Rows from block 3 of a small image classifier, named by matrix and row number. Rows with one number within an expert belong to one neuron, the router's apart. Each number is 128 + 32 x the weight over its row's rms, rounded and kept within 0 to 255. All counts start at 0.
After each expert's rows are labels from the 100 images, of 14848, where the router gives the expert most weight on average: "strongest on" is what is common among them. Only what is clearly more common there than usual is listed. The data: photos of arthropod specimens (BIOSCAN-5M). In brackets: how many of the 100.
# router: router (model.blocks.3.mlp.router.weight, 32x320, trained with AdamW), inputs 64-127
# gate: expert gate (model.blocks.3.mlp.gate, 32x160x320), inputs 64-127
# up: expert up (model.blocks.3.mlp.up, 32x160x320), inputs 64-127
# down: expert down (model.blocks.3.mlp.down, 32x320x160, transposed), outputs 64-127

# expert 16
router.16 [ 65 147 161 123 132 164 149 172 140  53 137 183 149 105  96 114 117  74 126 123  87 140 127 114 174 180 107 165 126 123 140 118 128 115  78 155  92 130  60  91 139 125  87  88  75 101 128 107 142 134 142 117 119 140  89 138 169 126  93 117  72 148 124 167]
gate.0 [149  92 155 144 151 148 109 130 106 149 103  80 136 160  73 169  76  97 139  83 123 154 163 114 143 131  88 126 146 118 112  82 108  81 119 159 129 124 169  83 198 123 138 154 116 192 114 106 134 176 127  94 138 142 102  69 126  83  51 145 187  82 162 130]
up.0 [121 192  84  87 139  98 132 137 115 154 133 127 102  94 221 114 164 167 139 181 162 157 120 143  91 101 147 168 108 145 143 169 143 130 144 118 136 130 127 139 118 125  92 121 136 129 169  92 153 113 146 134 174 155 126 133 144 127 186  66 131 127  82 119]
down.0 [ 96 131 135 143 163 153  97  83 154 105 126 100  45 197  96 118 174 127 107 125 162 106  98 163 168 125 121 158 119 158 138 165 182 100 126 100 117 117 130  95 115 167 137 102 167 141 130 135 137 137  86 129  87 181 166 128 103  97 106 128 111 172 145 109]
strongest on: order Hemiptera (38)

# expert 18
router.18 [165 186 142 152 195 142 134 115 124 136 200 145 117 141 159  99 165 136  96 178 114 124 117  88 118 136  79 121 108 157 141 141 119  90  97  81 125 164  54 115  81 145 120 119 153 130 113  99  69 123 145 162 161 111 134 173 119 110  99 142 145 155 111 136]
gate.0 [133 106 144  36 123 157  77 119 115 120 191 172 125  97 125 156  71 131 136 136 135 106 159 184 186 134 139 116 120 165 117 141 154  90  93  98 212 126 209 176 144 124 108 148 104 156 118  69 172 148 126 172 135 130 134 149  87 138 122 123 140  91 114  96]
up.0 [123 144 131 189 133 106 179 148 138 142  58  83 138 172 144  88 172 169 135 114 125 127  89  75  96 127 109 105 151  76 134 104 109 151 136 141  82 114  36  91 104 136 169  93 183 104 142 162  77 108 119 100 114 111  92 109 186 103 126 150 107 148 149 184]
down.0 [152 184  81 152  89 122 124 154 182 131 156 187 141  96 154 158 156 120 174 130  93 112 153 137  84 103  83 124  84 132 105  76 114 150 113 102 160 143  70 126 160 158 143 128  91 174 143 122 164 231 129 114 144 175  85 156 126  87 149 188 128 126 172 100]
strongest on: order Coleoptera (100); family Throscidae (61)

# expert 10
router.10 [135  92 175 111 114 112 133  59 195  66  65 170  96  78  87 135 146 153 123 118 112 175 117 153 173 189 123 147 119 157 184 193 115 118 105 137 111 126  80  78 135  98 139 121 110 106 119  93 150 134 141 128 122  82  67 134  91  33  85 135  98 142 133  68]
gate.0 [193 155 116 178 163 144 138 124 142 166 150 140 164 110 124  85 136 126 149  93 116  91 112  81 133 120 115 109 117 110 215 178 183 114 112 163 116 132 148 114 123  83 148  94 163 102  86 171 116 145 165 170 120  96 180  72 100 103 132  85 172 149 125 187]
up.0 [ 90 127 162 119 106 188 138 134 184 141 145 176 158  93 158 105 135  88 141 147 176  56 140  80 154 132 134 145  94 134 130 139 172  99 118 128  55 150 105 169  92  43 216 126 129  90  95 174  81 118 145 160  76 103 137 129 113 109 110 124 150 132 130 191]
down.0 [ 99 160 170 152  84  56 192 157 140  98 111  90 131 105  99 161  75 150 147  98 120 153  84 144 143 151  92  85 149 117 130 102 155 104  66 161 145 110 145 155 124  95 149 154 144 135 112 151 166 122 103 127 121 119 132 130  88 114 102 132 142 110  64 156]
strongest on: order Hymenoptera (53)

# expert 30
router.30 [158 148 172 162 117 122 111 141 157  91  95 132 113  76 186 119 155 173  66 120 116  92 115 145 156  89 144 102  86 189 145  57 165  94  84  79 119 102 187 144  94 127  94  85  91 111 169  77 132 168 118 178 163 169 143 181 115 114 119  92 115 136 147  74]
gate.0 [152 101 125 150 124 132 140 173 136 133 122 208 127 129 142  66 174 185 136 189 128 103 120 144 159 171  71 143 116 120 117 156 176 125 114  98 173 177 115 180 175 109  97 160 124 135 139 139 135  77 129  97 122  33 128 184  97 126 157 126 121  87 124 165]
up.0 [116 102 125 157 115 109 170 162 138 129 109 165 137 148 164  43 166 132 167 168  81  98  88 125 146 148  83 175  90 132 139 133 133  97 138  95 132 147  91 145 175  94 116 185 130 143 152 125 171  75 129 119 159  72 132 208 121 103 189 129 119 102 102 155]
down.0 [184 103 118 185 162 189 165 135 113  99 101  71 180 140 134  79 135 138 131 119 138 157 122 103  95  95 131  80 139 165 137 132 110  93 127 114 148 157 193  99 126  75 122  71 142  89 107  77 127 110 156  95 105 141 120 118  82 181 122 116 154  88  58 150]
strongest on: order Coleoptera (71)

# expert 21
router.21 [104 131 192 106 150 162 155 102 149 148 188 114 102  95  93 127 115 141 150  69  89 168 145 118 132 155 136 113 146 104 157 164  97 118 160 122 142  90 101 151 159  95 170 113  88  98 111  85 116  87 144  76 146 102 165 185 114 112  74 121  86 114 161  78]
gate.0 [177 152 140 125 149  98 106 188 152  81 164 115  98 179 127 142  81 166 126 123 139  66 155 165 168 102  66 142  78 111 148 119 179 137 127  68 115 111 107 132 138 106 204 128 146 147  86 142 138 110  94  88 189 138 119 161 114 139 196  99 130  98 144  90]
up.0 [ 98 113 112 138  83 166 118  93 117 155 130 140 135  77 146 120 153 117 112 151 101 190 112  97  86 158 187  89 176 116 127 136  79  92 137 186 145 147 132 123 101 158  28 142 126 116 162 113 127 141 182 153  71 129 145  88 131 103  58 163 144 151  88 138]
down.0 [171 140  86 157 193  99 207 104  88 167 121  98 114 163 197 167 110 174 129 109 111 110 129  59 137 132 110 140 147 129 159 177 142 120 166  69 216 132 129 108  59 151 111  76 169 126 155 104 172  80 109  99 153 117 146  96 140 127 146  99 154 116 126 164]
strongest on: order Coleoptera (68)

# expert 28
router.28 [159 195 100 165 152  85 148 119 178 153 199 110 133 165 140 137 122 127 143 161 156 144 140 181 106 140  87 133 145 127 133  75 105 163 180 115 162 183 139 182 173 103 104 157 109 183 126 113 124 170  93 112 187 175 132 131 143 179 171 134  71 111  65  89]
gate.0 [126 165 135 147  99 180 127 173 118 145  61 116  60 150 139  90 176 129 123 120  77 140 146 107 197 143  34 165 133  72 114  92 141 118  91 118  87 156 112 114  79  92 142 167 110 136  96 170  87 123 127 218  82  58 131 106 106 143 182 139 142 166 111 128]
up.0 [172 110 127 135 180  96 106 128 106 143 171  93 180 141  88 105 116 100 101 145 145 106 144 117  96 104 189 120  99 188 133 185  87  80 144 112 136 131 135  75 186 159 179 108 178  97 150 120 143 115 104  92 111 181 174 140  62 114  88  91  83 132 169 148]
down.0 [104  76 109 138 137 143 124 158 139  76  76 129 130 119 125 101  88 163 110 150 144 139 123 117 109 109  93 138 145 129 132 111 127 160 128 154 113 119 106 139  86 140 149  93 166  70  44 142 132 147 138 131 134 138 115 150 117 132 116  67  98 197 142 115]
strongest on: order Hemiptera (51)

# expert 9
router.9 [134 121 171  86 125 146 109  91 126  82 112  80 151 176 128 125 132 130 114 130 133 189 160  88 117 169 179 191 144 101  72 141 149 102 177  75 179 145 139 150 104 149 133  79 116 132 109 173  78  68 152 169 123 114 134 131 121 105 153 119  76 154 164 147]
gate.0 [161 114 137 147 105  86 122 154 120 103 106 158 151 111 122 141  93 151 144 154  87 135  73 135 117 116 117 100 157 124  93 113 149  81 149 139 111  68 124 165 136 103 169 139 113 109 160 130 115 122 139 173 165  89  92 125 139 154 106 113 123 165 134 156]
up.0 [236 115 103 161  94 130 119 113  87 168 155 163 161 139  67 116 151 118 146 113  84 155 143 179 144 129  76 124 116 140 119 133  90 216 114 194 159 148 163 152 118  83 104 117 143 100 110 133 119 147 158 107  94 122 125 133 122 143  66 135 175 127 125 134]
down.0 [132  96 186  79 101 174 136 127  84  80  90  87 162 152 121 176 121 144 108 145 175 141  74 112 117 145 118 141 119 179 159 136 169 122 106 177  85 123 132 122 136 149 164 132 105 106 116 154  60 111  54 159 121 122  87  77 148 106 126 153 162 154 117 108]
strongest on: order Hymenoptera (44)

# expert 23
router.23 [ 90 178 129 169 151 168  84  91  86 156 137 164 169 177 143 173 106  62 123 146  84 136  94 101 154  92 174 114  68 176 178 173 174 127 110 148 102  75 121 138  84 169 166 148 127 138 107 117 172  94 129 144 128 173 124 141 101 173 131 141 138 112  95 135]
gate.0 [153  87 168  90  92 108 132 145 159 163  68 170 105 118 113 118 166  82  74 136 101 129 108  91 184 134 136 182  58  76 123  77 101  52 109 106 209 176 153 133  74 148 132 132 121 166 197 156  98 148 130 161 130 161 131 141 104  97 123 110 127 137  70 165]
up.0 [ 72 115 189 145  84 113 135 101 142 128  88  80 106 152 104 162 143 181 130 124 119 161  93 163 139 124  91 136  97 168 102 126  85 136 125  95 102 137 165 113  46  90 153 143 170  99 113 183 111 110  81 121 110 145  99 149 123  95 157 118 149 151  91 162]
down.0 [177 128 179 178 152 120  96 119 163 103 151 130 111 160 144  74  64 120 153 174 133 140 110 180 165 117  83 127  69 117 122 131 150 117 134  97 136 145  88 110 117 146  48 177 123  89 156 172 152 153  97 138  95 125 166  81 104 162 130  70 162 163 166 153]
strongest on: order Lepidoptera (66); family Tineidae (31)